config.toml
model = "multi-label audio tagger"
dataset = "read English sentences (LibriTTS-R)"
input = "log_mel"
win_length = 512
arch = "wavenet"
norm = "batchnorm"
beta2 = 0.99
beta1 = 0.95
shampoo_beta = 0.95
merge_dims = true
warmup_steps = 3380
adamw_weight_decay_other_params = 0.01
Rows from block 2, named by matrix and row number. Rows with one number belong to one channel. Each number is 128 + 24 x the weight over the matrix's rms, rounded and kept within 0 to 255. All counts start at 0.
# filt: filter width-5 conv, dilation 4 (model.blocks.2.filt.weight, 320x320x5), inputs 200-219, a 5 kernel for each
# gate: gate width-5 conv, dilation 4 (model.blocks.2.gate.weight, 320x320x5), inputs 200-219, a 5 kernel for each
filt.137 [140 108 148 123 146 163  92 129 144 109 124 162 165  99  89 146  78 151 143 116 141 137 146  87 112 111  76 112 124  96 138 117 136 106 132 127 128 174 147 105 135 108  95 102 127 137 153 112  87 131 166 144  69 121 179 122 116 193  75  98 152 160 136 125  81 160 129 149 152 114 130 134 107 117 119 132 147 123 161 101 109 113 169 108 123  83 133 155 169 112 102 113 133 172 109 136 152 150 138 141]
filt.138 [ 98 116  97  94 170  73 116 110 144 112 149 144 138 100 124 121  98 119 107 103 132 108 155 133 151 134 111 138 126 135  78 201 107 125 116 158 140 125 119 128 115 151 118 118 160 137 154  83 139 149  94 141 119 105 104  77  96 110 132 137 119 127 137 115 128 120 125 156 124 144 105 107 120 155 124  97 124 146 153 117 134  99 149 110 124 139  83 126 120 112 142 108 105 112 104  99 105 159 102 122]
filt.139 [115 161 147 137 117 109 133 155 151 115 158 151 109 165 127 119  75 105 176 128 147 160  83 118 157 123 169 181 153 109 142 121 123 147 152 123 164 145 110 150 160 118 134 168 110 179 134 135 127 140 118 175 139 136 133 135 141 113  89 149 151 100 116 135 105 155 135 139 107 116 132 141  99 106 148 119 138 110 154 119 146 117  90 158 126 165 122  96 130 107 122  87 102 145 135 124 134 148 143 134]
filt.140 [117 111 123 144 129 139 130 140 141 142 134 142 181 148 171 155 107  78 119 147 158 116 150  97 104  98 128 129  97 148 118 121 140 110 125 122 135 151 131 170 144 109  73 152 150 147 146 165 128 114 109 122 127  91 158 147 122 145  69  62  92 163  92 123  98 121 110 181 120 134 131 107 160 134 175 118 106 146 114 110  93 109  75 141 122 109 143 108 104 105 152 118 154 116 128 150 153 148  80 144]
filt.141 [116 139 109  68 121 111 125 120 143 138 127 135 141  97 146 168 105 116 162 147  90 106 139  75 116 162 111 162 112 153  92 167 194  87  94 144 119 126 115 112 123 110 108 120 172  74 145 114 161 128 131 134 111 118 131 142 104 168 119 164 129  98 102 153 116 142 142 163 133 147 128 118 139 114 100 148 161 136 110 146 124 120 170 148 131 148 127 132 127 127  97 104 139 136 132 106 139 106 136 102]
filt.142 [139 124 168 128 117 146 108 106 125 121  85 108 113 116 130 123  89 147 159 148 153 101 141 106 132 122 180 106 131  92 119 140 100 160 124  96 137 124 124 146 130 141 159  87 143 130 151 107 185 135 137 120 135 111 131 148  95  93  88  73 144 140 127 115 140 138 118 153 114 151 122 145 157 108 150 145 144 140 132 133 120 168 123 181 136 155 132 118 132 141 138 123  79 119 130 142 143 154 140  96]
filt.143 [123 104 142 132 132 130 124  88 124  85 151 142 144 176 117 138 140 125 156 140 140 181  99 102 119 149 125 156 161 137 140 110 124 139 139 148 109 144 129 119 141  82  74 133 123 126 114 173 135 105 103 153 138 170 130 148 123  89 101 104 129 145 125 152 132 126 123 120 141 132 113 161 106 106 116 114  92 128  99 124 136 117 128 148 139 152 119 113 161 181 138 114 129 155 120 124 129 108 141  98]
filt.144 [120 159  82 158 128  88 116 135 148 143 132 123 110 148  84 108 128 156 124 105 117  92  74 112 147 132  93 154 179 175 168 141 144 125 160 120 175  99  91 186 108 143 108  92 143  67 173 149 140  96 171 106 107 116 183 140 128 169 178 103  88 124 162 147 153 119 120 126 179  79  84 160  81 105 122 153 137 137 176 156 131  90 153 121 155 130 127 128 146 124 101 125 132 153 148 159 125 147 126 105]
filt.145 [138  90  90 132 112 112 141 129 118  79  73 114 111 131 147 155 156 129  94 147 117 119 128 109 140 117 139 128 175 140 134 200 162 125 127  95 107 125 125 143 120 165 158  77  92 134 128 135 164 132 136 134 104 119 132 107  92  97 143 133 103 133 125 115 173 114 163  89 153 167 116 135 137 110 119  97  99 127 160 146 109 143 152  86  92 157 156 162 161 177 118 138 120 120 129 136 142 168 125 107]
filt.146 [107  95  89 141 107 130 119 102 115 112 146 134  84 126 134 151 105 175 114 125 157  81 127 139 157 167 133 137 138  57 144  65  97 142 128 135 132 140 154 124 159 121 152  91 107 100 121 173  73  72 150 146 121 153 119 117 135 122 127 129 105 141 113 152 117 131 111 115  93 116  91 112 116 124  83  94 103  96 132 128 140 137 153 116  55 157  88  92 132 112 114 137 116 120 126 108 108  86 154 136]
filt.147 [115 119 160 121 167 109 108  84 134  99 106 117 110  86 132 140 161 135  81 114 134 138 133  92 152 104 106 133 131 146 168 143 145 103 112 153 155 155  92 121 153  96 155  92 148 143 144 110 141 117 117  92 108 113 107 139 132 129 181 126 105 125 114  96 122 133 124 141 161 109 146 134 103  96  86 120 134 105 137 161 119 146 115 166 112 146 124 132 169 125 103 162 134 113  89 157  96  81 157 120]
filt.148 [153 134 121 119 111  74 138 138 128  90  99 148 127 142 100 141 113  78 134 119 152  80 134 113 131  91  93 134 111 126 136 112 148 193  96 107 136 125 141 125 125  63 162 122 141 149 144  99 149  77  80  96 104 143  72 133 153 106 111 136  98 146  86  95 175 172 158 152 113 106 151  94  71 104 170 133 127  80 100 131 102 139 110 156 134 192 103 125 121 139 185 112 113 126 117 136 114 128 140 128]
filt.149 [151 107 130  94 155  98 100 123 106 109 143 151 145 145 164  98  99  80  89 105 146 100 126 161 112 142 165 121 130 146 164 137 131  87 145 145 113 138 113 135 143  93 123 129 159 138 115 108 117 170 124 105 129  99 132  91 159 120 149 162  93 109  96 100  97 170 133 138 154 118 156 111  86 138 133 112 116 156  83 110 156 159 132  81 143 121  95  73 117 127 149 100 144 172 154  97 160  96 106 128]
filt.150 [158 139 103 141 105 141 148  89 128 138  93 130 165 139 137 101 127 150 157  97 124 136 111 144  83 122 148 133 122 136 142 130 140 103 137  97 138 126 103 168  92  92  98 160 162 119 153 135 110 123 128 138 113 147  90  88 190 119 113 120 122 112 118 112 131 130 122 124 129 115 133 112  77 112 147 119 139 143 126  99  98  92 113 122 157  98 113 146 118 125 104 165 118 159 109  93 208 132 143 101]
filt.151 [ 97 138 170 137 117 157  83 128 131 144  95 130  85 134 115 105 151 144  98  82 158 151 178  92 121  92 160 129 113 125 103 135 126 123 137 115 127 132  75 101 159 117 116 135  80 125 127 165 138 152 130 143 157 168 174 143 141 119 146 145 126  90 108 120 123 122 106 144  92 158 135 139 126 132 134 172  96 159  81 115 159 140 125 123  95 128 139 130 142 115 158  81 109 131 129 127  96 114 142 131]
filt.152 [110 126 156 108 149 125 113 176 135  76 142 141 143 112 109 165 134 141 134 131 116 136 116  90 129 133 123 117 157 119 115 152  87 102 123 126 156 102 122 105 149 175 153 136 139 106 137 110 137 146 129 107 111 138 149 152 112 155 152 136 137  97 136 115 154 157  97 143 157 140 135 139  79 135 130 122 135 109 117 108 121 121 101 111 108 132 116 160 150 111 108 100 101 117 141 159 171 134 138  82]
filt.153 [164 144 137  98 129 165 159 164  93 139 112 145 132 130 110 122 135 109 147 175 152 152 123 135 139 155 110 145 128  79 148 104 115 140  82 133 117 134 142 113 114 137 122 126 147 134 126 132 140  83 112 140 127 151 157 159 128 109 121 118 130 165  98 116 117 113 129  77 170 161 122 121 118  88 159 113 108 114 101  99 109 121 141 124 105 145  93 156 116 140 115  76 123 113 121 101  82 153 117 161]
filt.154 [116 139  66 120 171 142 136  77 128 148 147 124 150  96 115 103 162 121 139 144 108 183 101  91 124  92 129 134 100  90 147 117 126 104 126 118 168 139 176 139 115 123 140 103  89  93 168 140 101 142 126 111 150 120  91 120 156 139 125 137  95 119 149 166 111 138 122 137 158  96 107 100 142 136 128 116 164 185 122 144 164 168 124 162  91 168 117 130 142 125 140 129 126 134 127  86 133  93 123 162]
filt.155 [132  95 145 153 151 138 133 153  98 164 122 138 129 101 109 114 119 155 149 136 136 119 128 105  71 117  88 127 107 111 114 115 127 155 155 166  96 159 119 110 170 113 114 105 110 102 143 133 138 146 174 146  93 119  82  95 105 152 148 137 126 121 115 145 109  86 148 168 125  78 145 122 120  72 118 159 135 128 121 145 116 141 167 114 131 107 149 165 103 120 100 144 121 148 135 145 122 109 118  79]
filt.156 [101 148 135 172 114 111 167 113 141 118 113 170  99 131 146  92 146 130  97 117 159 142 133 111 112 125 124  87 110 123 105  96 110 129 129 131 131 141 131 126 128 149 130 135 154 102 135 123 172 115 123 160 107 120 122  95 139 118 150  96 120 148 139 113 138 149 152 114 122 124 143 144 119 147 156 168 147 107 113 140 133  64 104 129 110 141 143 110 131 147 139 124 150 155 150 128  67 136 134 121]
filt.157 [113 111 153  94 135 127 112 144 149 136  76  78 142  99 117 151 133 103 125 153 156 178 110 170 144 160 165 147 167 159 156 125  91 115 162 122 116 150 114 135  96 160 128 140 126 153 117 133  69 134 109  71 152 125 153 109 135 128 116  95  92 104 160 114 159 116 103 132 134 152  84 127 103 111 114 131 115 106  82 160 135 137 100 105 173 107 149 130 139 129 152 139 118 142  84 128 135 117  97 127]
filt.158 [137 131 120 149 128  83 143 139 193 136 149 120 125 136 139 176 145 120 122 150 167 127 137 107 119 133 139  95 149 146 107 119 116 112 141 128  89 161 114 144 116 146 122 143  84 118 119 127 136 118 112 120 154 162 132 162 116 106 135 113 103 135  86 134 132 117 133 139 131 124 113 145 168 145 126 106 110 163 139 154 111  76 176 150 143 142 122 151 131 119 111 152  90 165 137 138 130 188 141 114]
filt.159 [131 156 136 134 145 138 107 110 100 165 117 112 113 137 130  82 134 112 151 104 120 115 105 120 145 112 131 117 124  95 148 142 118 144 151 106 118 117 108 109 177 137 160 168 145 148 135 130 154 133 151 127 145 116 117 128 158 104 134 130 104 174 127 116 124 108 142 162  81 158 100 125 148 139 120 118 146 121 135  91 137 180 124  95 123 130 109 132 100 146  79 108 121 124 122 170 153 150 165  93]
filt.160 [144 160 113 114 124 114 124 117 129 117 128 105 133 162 142 146 146 115 157 119 129 126 122 117  91  78 142 139 124 154  98 120 181 111 122 133 137 106  92 145 133 114 155 149 154 127 192  40 137 131 106 155  86 135 180 129  80 152 164 136 109 140 153 104 101 111 110 130 147 103  92  93 184 169 135 135 155 141 138 120 174 191 100 181 155 130 105 110 119 168 113 161 128 121 110 131 146 119  99 158]
filt.161 [166 174  89 159 149 133 102 145 147  96 130 178 122 113 141 108 118  91 132 153 113  78  97 131 160 117 161 104 134 113 147 108  90 134 147 106 135 126 158 100 145  96  98 139 143 128 138 131 146  95 151 123 114 121 151 104 153 134 108 132 153 144 187 100 119 115 130 115 154 135 171 136  97 155 101 115 120 134 134 170 151 106 146 135 104 161 110 126 111 120 139 118 121 162 115 107 141 116 106 130]
filt.162 [146 131 108 111  83 160 130 142 131 133 138 171 149 138 108 153 178  93 108 155 188 122  85 155 101 189 128  97 129 121 115  94 119 139 181 143 123 129 160 110 114 152 119 158 140 143 141 108 115 128 101 127 101 175 149 131  87 146 145  96 111  93 105 139 146 112 133 146 134 118 103 152 141 103 143  81 137  98 147 150 144 110 120 151 117 146 121 154 121 155 110 166 118 104 146 140 157 166 139 131]
filt.163 [147 142 143 152 121 111 128 115  99 111 132 154 144 140 105 127 100 136 102 113 103 139 133 136 112 111 122 103 158 180 113 150 176 127 132 172 118 147 179 124 139 135 100 124 154 134 102 166 102 111 122 180 113  45 120 124 118 219 139 138 135 154 134 174  71 138 129  77 129 115 150 117  99 146  73 160 127  99  83  90  65 125 177 183 157 141 154 162 136 131 111 155 144 142 127 163 107 116 117 151]
filt.164 [111 114  90 128 147  96  96 135  95 118 151 124 155 114 153  85 134 148 130 138 138  97  96 149 134 129 152 115 139 162 110 123 133 162 125 119 190 164  94 140 139 172 165 120 123  79 142 156 122 137 168 102 174 122 154 120 139 121 111 130 163 121 112 111 163 131 127 111 138 108 128 165 132 128 132 128  75 143 119 126  89 116 146 150 149 174 116 100 143 136 112 135 124 121 128 114 169  93 143 108]
filt.165 [ 96 156  79 148 153 142 133 115 118 144 140 132 138 114 134 117 128 122 111 136 135 152 121 100 164 135 137  97 102 163 116 146 190 154 146 102 135 117 136 132 117 123 140  80 119 135 120 125 176  95 142 129 117 168 100 127 125 129 130 136 166 173 126 139  84  98  82 124 124 100 102 134 170 146  96  83 121 138 132  89  98 130  98 159 138 110 133 113 134 150 133 134 100 136 165 110 151  95 122 125]
filt.166 [ 85 111 131 161 137 125 194  94 139  93 126  96 139 113 132 159 131 139 142 127 122 173 117  84 106 154 147 118  93 108 106 164  74 140 124  99 110 128 118 127 142 136 117  81 109 163 132 121  86 129 173 155 139 143 154  90 113 138 162  99 163 113 111 130 149 141 153 126 133 152 124 109 123 127 124 124 117 107 124 144  81 142  91 150 118  82 126 125  84 151 135 131  93 157 160 125  79  99 133 128]
filt.167 [117 129 100 161 163 114 128 160 123 103 116 124 106 117 144 122 132 121 148 138 111 128 128 141 146 129  98 127 166 116 144 110 139 119 120 163 112 131 121 115 105 165 120 103 150 136 100 142  72 136 107 116 145 146 100 166 158  86 110  82 146 135 157 112 113 141 116 152 129 121 105  98 133 153 103 119 110 112 135 124 109 148 101 132 125 134 149  96 122  91 139 142 120 102 117 110  90 116 130 141]
filt.168 [ 99 143 177 134 128 126 136 144  83 124 165 118  95 131  92 131 142 141  95 137 145 142 138  76 155 123 107 130 101 127 156  88 141 157 121 147  75 164 168  71 144 150 155 100 144 109 163 115 107  99 135  89 133 148 115 132 105  93 121  92 146 163 120 134 135 126 117 141 179 122 148 141 156 112 120 123 119 149 129 137 163 151 103  95 102 136 152  79 124 123 117 128 151  92  95 153 125 116 111 104]
filt.169 [135 119 143 133 120 138 105 124 140 134 106 121  99 174 143 137 121 130 148 124 142 124 136 128 107 132 176 154  84 145  97 133 103 152 126 156 110 110 149 188 114 140 118 111 156  79 159 163 103 108 149 121 138 140 135 115 136 108 134 116 156  85  64 121 133 142  86 132 126 156  84 139 137 162 133 160 120  92 144 139 121 140 109 117 137 141 148 125 139 130 113 112 118 115 116 113 126 109 109 119]
filt.170 [153 139 103  97 143 116 141 136 145 113 163 124 114 143 136 147 142  96 134 135 117 100 122 136 138 112  99 107 178 178 111 123 150 158 124 164 126 150 168  92 127 111  98 111 154 161 189 116 134 109 153  67 120 116 161 149 113 157 124 103 125 101 152 132 115 117 114 119 110 134 125 111 143 153 127 111 174 165 121 135 138 122 131 127 153  87 104 160 129 150 119 133 134 118 113 136 126 145 104 147]
gate.137 [144 110 125 129 162 144 192 176 124 127 113  94 116 125  89 169 198 123 120 115 132 125 149 127 102 132 117 109 114 150 127 138  89 131 145 146 119 123 120 102  81 108 182 141 105 144 103 100 128 163 108 102 135 151 168 142  93 153 121 160 156 150 104 148  86 122 131 115 133 114 122  86 160 113 111 142 107 134 100 152 121 154 104 123 139 153 127  82 148 160 151 107  98 110 122 145 120  92 127 126]
gate.138 [136  97 139 106 103 121 135 164 110 117 123 150 120 124 148 133 127 122 128 163 156 104 153  88 137 131 114  77 140 128 139 176 125 121 155 133 135 172 136 130 183 116 140 129 149 117 136 103 119 113 118 104 121 115 115 143 142 134  95 117 148 141  89 112 105 144 126  98 107  85  72 157 103 107 146 130 128 153  91 148 118 108 144 153 172 103 119 100 129 129  95 119 134 134 133 122 141 130 139 135]
gate.139 [132 112 160 158 130 147 151 126 137 118 139 140 106 138 111 139 140 127  75 115 140 116 119  95 100 128 128 161 105  92 134 129 157 109 121 126 140 115 137 112 101 110 113 131 137 131 106 125 112 138 138 129 158 117 161 137 163 154 139 111 131 115 151 124 123 122 123 128 113 128 110 151 154  86 111 163 125 101 114 120 119 121 145 117 123 165 120  86  91 126 141 136 146  96 122 138 144 167 155 121]
gate.140 [ 82 148 112 139 115 154 129 144 159 126 110 155 143 136 121 159 146 131 145 114 139 131 145 157 118 110 126 143 114 118 128 146  80 150 105 112 154 126 115 139  80 160 148 135  94 126 124 134 122  99 104 162 173 153 129  93 154 138  98 173  92 105 115 121 108  96 132 123 121 116 169 104 142 121 151 176 148 158 139 132 114 118 138 134 139 155 150 126 127  91 141 125 124  99 148 125 165 113 136 126]
gate.141 [ 77 112 119 120 137 168 133  92 124 138 114 151 128 113 139 102 150 172 157 129 124 180 122 117 130 177 106 137 126 151 122 128 114  91 114 127 123 134 142 152 143  99 120 100 131 146 137 132  72 175 159 115 146 125 105 101 175 139 141 140 168  75 112 121 128 120 146 209 128 146 105 127 110 126 131 120 114 149 186 144 150 110 104 126 127 105 123 144 104 109  92 121 130  98 159  85 162 119 124 150]
gate.142 [148 136 133 126 127 148 122 163 107 102 140 130 181 132 127 138 122 138 141 120  99 114 128 135 112 165  97 150 141  82 147 111 151 113 110 132 114  67 156 140 110 164 129 169 141 150 112 106 140 148 111 140 110 122 130 130 132 123  98 115 101  90 132 134 152 108 116 124 119 111 124  89 150 115 152 121 127 130 119 155 125  96  98 124 157 112  98 174 132  51 125 119 136 134 103 127 101 132 160 126]
gate.143 [153 170 137 119 103 190 131 108 153 111  95 111 159 155  90 144 105 162 148 109 116 123 106 120 132 143 137 150 113 130 124 111 153 122 143 129 110  95 146 147 152 139 154 122 112 105 166 112 107 121 143 128 141 149 105 109 147 166 125 130 111 126 141 150 123 142 100 145 155 109  97 111 119 150 105 149 147 145 108 149 131 128 129 130 148 140 110 139 124 166 145 122 147 129 150 110 111 146 125 143]
gate.144 [148  81 131 102 140 119 134 153 118 179 113 106 150  86 123 124 126 142 116 116 112 127 128 126 126 173  95  82  87 121 141 183  54 112 161 145 120  84  90 100 171 136 150  96 113 103 138 168  99 151 124 113 157 161  76 165 121 150 113 137 158 133 135 188 155 145 160 179  89 108 137 148 125 131 110 147 136  88 146 148 124  89 122 162  99 165 120 140 140  91 107 157 158 122 135 100 119 166 111 112]
gate.145 [ 95 100 129 137 142 131 108 149 120 147 108 105  92 113 105 184 128 112 134 121 106 134 129 124 120 166 113 137 156 140 146  96  91 174 165 157 139 147 107 107 145 143  98  71 128 120 153 116 118 129  89 157 134 110 139 138 161 121 163 177 107 128  96 114 109 163 126 132 147  89 121 128 130 150 127 149 106 138  76 136 113  99 145  96 150 150  97  93 136 191 145 127 124 157 133 101 136 128 101 102]
gate.146 [121 102 107  95 145 120 131 124 114 149  95 183 166 182 150  49 129 160 181 171  95  97 108  88 147 119 140 105  99 123 126 161 149 122 132 108 128 134 116 131 118  90 169 105 125 100 148 153 117 131 121 128 120 109 120 143  97 107 127 153 142 142  89 171  99 135 148 137  75 123 147 140 121  98 155 116 106 120 101 123  90 105 156 139 119 160 130 109  85 125 112 138 135 122 131 150 124 133  86 134]
gate.147 [117 175 134 135 129 123 150 126 108 142 150 136 186 122 119 117  97  94 100 167 121 113 140 131 135 136 125 138 146 138 160 108 156 162 143 103 135 121 103 128 124 118 108  97 155 100 115 142  94 154 154 112 136 119 133 126 122 126 140 145 146 134 122 186 127  88 139 137 120 168 170  85 122 119 130 151 108 145 133 114 123 117 100 169 149  77 145 122  86 129 120 177 143 124  97 102  94 144 132 126]
gate.148 [149 104 118 139 109  80 135 151 131  94 142 152 106 101 118 165  96 130 110 216 157 137 131 157  83 126 156 166 156 122 108 123 111 171 159 101 123 103 133 114 158 136 111 105 126 107  98 139 121 166 138  79 111 171 128 133  94 108 174 142 135 122 137  61 114 136 117 131 116 126  86 172 138 150 124 126 126 172 131 153 151 127  85 132 120 157 140 118 131 134 124  97 101  82 128 130 154 130 119 115]
gate.149 [ 94 114 114 156 113 139 120 140 104 143 125 140 107 121 135 150 112 114 122 119 130 131 127  97 128 172 148 169 158 126 103  99 152 119  93 130 131 130 129 133 119 149 142 148 104 137 115 101 138 156 147 127  64  99 100 125 138 133  93  96 147 108 122 175 114 116 135 133 109 157 138 100 136  86  96 130 114 101 121 114 139 155 163 133 146 116 153 157 101  78  87 169 123 113 171 141 136  72 153 110]
gate.150 [144 144 126 130 160 135 133 121 188 147 119  91  84  86 126  77  99 161 149 133  78 121 169 128 143 135  97 111  92 154 134 146 125 108 144 118 111 104 129 123 118 112 114 134 146 111 129 125 129 106 121 121 135 140  91 128 152 134 112 139 108 136 137 134 138 107 135 147 125 152 141 178 137  89 117 140 144  84  90 160 101 120 102 135 154 122 110 141 144  94 142 101 132 124  78 103 152 134 132  92]
gate.151 [153 135 106 150 105  95 111 104 140  77 131 152 129 112  99 122 154 133 109 108  94 115 105 160 143 104 155 134 159 130 112  99 169  78 107 118 141 134 125 147 159 122 115 145 133 154 136  86 122 113 142 167  91  88 131  93 159 127 128 121 145 108 128  92 156 137 104  96 103 130 156  88 134 130 106 120 163 142 108 167 141 105 108 121 124  94 146 113 120 143 124 127 158 121  87 125 104 103 172  75]
gate.152 [134 115  97 120 140 132 124  99 177 136 124 158 149 103 133 133 122 176 141 135 107 101  64  91 158 110 139 144 196 122 137 122 145 134 124 150 163 134 114 120 128 119  85 178 119 117 118 161 118 117  81 123 108 152 132 107 140  88 108 128 143 121 172 159  94 125 151 147 110 107 151 113 119 135 117  82  93 113 104 112  98 115 127 128 133 141 124 160 145  53 127 148 137 107 111 122 164 146  84 153]
gate.153 [146  95 125 123  99 129 118 120 127 138 130 110 119  69  79 144 176 120 105 107 134 148 129 102 134 126 175 157 170 162 137 109 160 151 169 148 125 144  83 107 149 107  92 178  90 147 135 164 165 167 116 140 146 110 130  92 118 157 137 131 132 128 151 146 172 109 143 166 105 111 122 115 161 142 116 171 114 116 124 161 138 138 116 161 168 135 139 100 118 125 119 146 136  92  80 167 144 119  94 136]
gate.154 [175 109  92 140 135  80  54 114 137 131 126 101 143 104 153 107 140 115 101 102 132 120 153  94  90 166  79 103 115 126 101 107 102 134 134 148 127  67 150  99 143 142 142 135 149 157  97 110 110 144 130 113 111 167 113 108 132 137 126 140 112 119 182 109 156 124 117  99 115 160 139 133 175 118 100 119 125 134 130 125 119 183 123 146  71 152 131 109 168 157 134  77 100  98 136 149 143 129 134 142]
gate.155 [ 95 162  97 103  82 158 112 102 107 112 144 139 127 118 131 134 150 133 147 108 126 134 137 162 168 104 113 107 127 185 124 119 129  71 134 146 109 132 142  99 130 173 109 123  98 126 118  96 113 119 144 153 155  93 153 162 131 134 148 154 136 182 138 112 173 121 101 150 169 149 120 124  85 182 118 130  87  96 118 143 161 140 130 125 154 137 123 165 135 140 115 132 125 119 164 118 155 129 111 112]
gate.156 [136  96 131 111 110 157 116 142 114 158 146 121 121 130 102 122 122 114 154 146 141 167 105 133 121 105 114 109 159 128 138  97 115 142 130 137 131 140 166 138 135 125 164 137 108 106 176 123 163 147 160 105 120 184 100 134  83 161 186 120  82 144 140 130 150 135 155 142 135 111 153 127 124 127 121 131 106 129 174 118 128 131 115  97 156  90 143 142 131 156 141 119 130 149 160 126 124  65 159 117]
gate.157 [156 136 186 127 116 114 136 143 127 123 131 143 125 139 123 141 113 101  88 112 153 115 127 138 143 122 112  84 133 152 158 159 111  91 138 142 101 134 119 114 158 121 138 155 112 151 154 101  72 155 116 130 135  90 144  98 130 130 101 128 120  84 118 145 103  95 128 162 105 151 138 106 114 131  97 126  91 116 128 110 100  60 130 121  80 171 107  96 114 132 139 144 127 152 111 103 119 155 117 134]
gate.158 [130  97 130 149 129 115  83 141 150 116 144 135 116 139 114 148 152 119  99 117 156 131 119 140 118 175 132 119 105 136 140  96 141 126 147  99 131 106 125 114 150  89 109 113 144  78 135 123 142 113 100 105  86 159 111 138 140 162 122 113 115 157 109  86 114 123 146 117 145 128 153 145 141 130 115 118 111  77 155 137  87 148 124 157 153 100 112 133 136 169 104 107  85 134 162 130 108 131 102 137]
gate.159 [127 112 112 121 121 146 149 123 119 112 142 134 105 148 137 146  80 139 147 102 152 107 138 127 124 179 110 163  95 122 104 148  67 116 139 105 110 104 166 113 158 129  89 106 135 150 131 152 144 133 146  92 186 120 117 115 185 100 127 107 127 115 128 146  86 114 119 140 132 113 156 159 166 161  92 123 125 167 148  99 128 113 154  99 127 146 109 106 160 159 137 121 147 169 148  96 123 121 127  97]
gate.160 [143 132  91 133 136 140 169 137 111 161 128 162  71 107 144 134 148 128 133 143 192 145 118 154 185 117 135 137 133 107 124  62 203 150 119 151 137 112 135 122 112 146 133 146 113 103 102 126 153 132 147 123  96 113 159 132 153 139 166 156 106  84 135  86 122 151 119 188 114 143 124 101 146 118  82 119 111 168 107 120 119 103  73 159 100  99 148 120 134 102 137 111 189 160 130 121 117  93 125 124]
gate.161 [123 106 115 130 115 113 136 100 153 144 129 155 118 150  90  96 125 140 115 138 126 122 150 119 101 136 136 153 135 140 115 128  98  90 120 147 126 139 137 126 121 124 121 104 115 123 154 113  98 109 140 157 133 101 111 115 143 128 101 120  72 125 147 174 143 134 126 170 131 127 156  93 184 115  88 115 124 127  84 109 117 160 179 117 147 135 129 124 153 147 148 133  93 127 142 152 126 198 105 131]
gate.162 [125 150 129 109 123 154 122 124 151 138 130  91 137  98 134 138 147  95 127  89 128 101  76 103 100 161 126  68 113 131 141 135 128 156  95 101 115 111 142 150 179 120 152 110 137 139 140 123  51 136 132  96  97 141 154 140 108 143 107 138 109 141  84 119 104 140 117  97 144  93  88 112 150 149 126  93 123 136 130 118 130 151 110 130 152 142 133 133 137 156 106 138 121 168 126 124 213 122 127 103]
gate.163 [118  96 138  91 124 124 109 105 106 128 133 183 122 157 110 120 100 163 112 108 142 138 124 183  80 165 112 139 133 117 135 105 136 114 120 155 156 137 141 128  84 134 183 145  73 144 116 156 112 137 134 106 112 114 105 170 121 145 115 136  92 151 108  87 141 135 148 148 133 108 171 122 179 111 135  81 124 189 147 189 121 153 169 150 134 113 146 120 145 177 109 119 112  65 168 128 121  85  86 159]
gate.164 [170 155 124 122 153 124 175 165 113 105 125 107 130 152  84 102 120 132 145 105 133  95 170 102 105 113 131 129 148 148 141  84 100 136 142 134 138 126 126 134 126 176 140  91 117  61 102  63 141 170 144 106 161 139  98 103 106 149 149 128 152 115  93 137 136  83 127 143 112 152 129 176 104 105 136 101 121 141 150 131 145 127 168 170 120 134 166  84 147 116  94 124 147  89 117  89 156  84 143  87]
gate.165 [133 137 122 138 133 157 116 117 121 123 126 163 177 146 126 107 119 149  97 131 113 102 159 144  92 111 132 106 127 105 134 102 104 142 112 130 113 120 144 113 142 149  83 133 116 129 167 125 141 115 103 126 112 110 110 110 138 134  96 114 107  87  83 107 116 102 136 111 130 101 103 127 144  78 146  91 177 114 147 144 120 154 137 132 131  93 119 105 146 112 112 102 146 127 182 132 165 163 120 108]
gate.166 [106 151 116 125 137  90 106 152 116 147 167 133 138  85  99 111 159 120  91 111  94  78  94 124 119 112 131 128 153 121 116 138 119 125 101 110 174 122 138 116 127 120 138 144 109  94 124 142  96 144 139  67 126 131 120 111 104 101 137 142 131 117  99 120 182 101 125 145 141 110 166 112 102 104 119 123 165  71 108  98 126  88 142 124 132 163 111 140 125 136 160 114 103 116 113 136 150 158 114 115]
gate.167 [142 141 128 161  90  92 143 127 104  96 152 126 111 194 170 102 137 165  99  92 151  89 121 123 146 142  97 122 130 174 121 101 126 140 122 119 127 125 158 118 105 150 172 112 130 119 136 161 125 161 132 142 138 126 100 138 118 140 130 104 101 139  96 122  98 124 147 153 112 165  99 135 147 145 111 123 114 130 148 167 107 125 179 137 152 128 169 136 173 130 145 147 142 129 121 134 153 120 108 153]
gate.168 [126 124 117 126 163 133  91 116 114 135 117 192 115 106 114 127 141 162 132 124 109 113 127 155 143 175 110 136 121 169 153 135 132 133 119 122 142 135 135 123 114  74 110 116 119 109 145 132  98 139 132 170  91  77  86 141 129 117 161 116  96  92 143 130  69 154 152 120 103 133 139 112 135  84 146  93 181 141 163 140 123 122 123  97 126  97 107 141  93 115 137 141 115 124 109  96 119 116 122 109]
gate.169 [109 131 163  51 132 100 130 139 141 125 108  81  96 118 129 149 133 125 158 108 128 120 108 120 103 110 165  91 167 136 116 112 124  87 137 143 153 146 107 133 121  94 148 167  98 130 112 128 149  75  95 124 149 111 111 135 125 121 101 150 160 135 127 136 124 105  93 120 138 117 119 106 123 120 163 122 101 128 150 135 102  82 127 126 121 174 129 128 126 120 138 160 105 130 131 134 124 123 130 156]
gate.170 [129 158 100 154 118 137 124 118 116  74  91 151 130 116  99 157 133  94 167 140 115  81 155 129 107 131  83 152 110 112 120 105 122 161 127 110 127 127 149  95 110 113  99 119  91 121 150 101 104 128 140 109 141 114 112 140  74 167  90 115 130 172 151 121  96  96 115 133 149 133 119 163 148 139 143 104 137 120 123 130 144 116 115 115  93 121 149 140 106 111 159 159 109 118 116 135 176 116 140 128]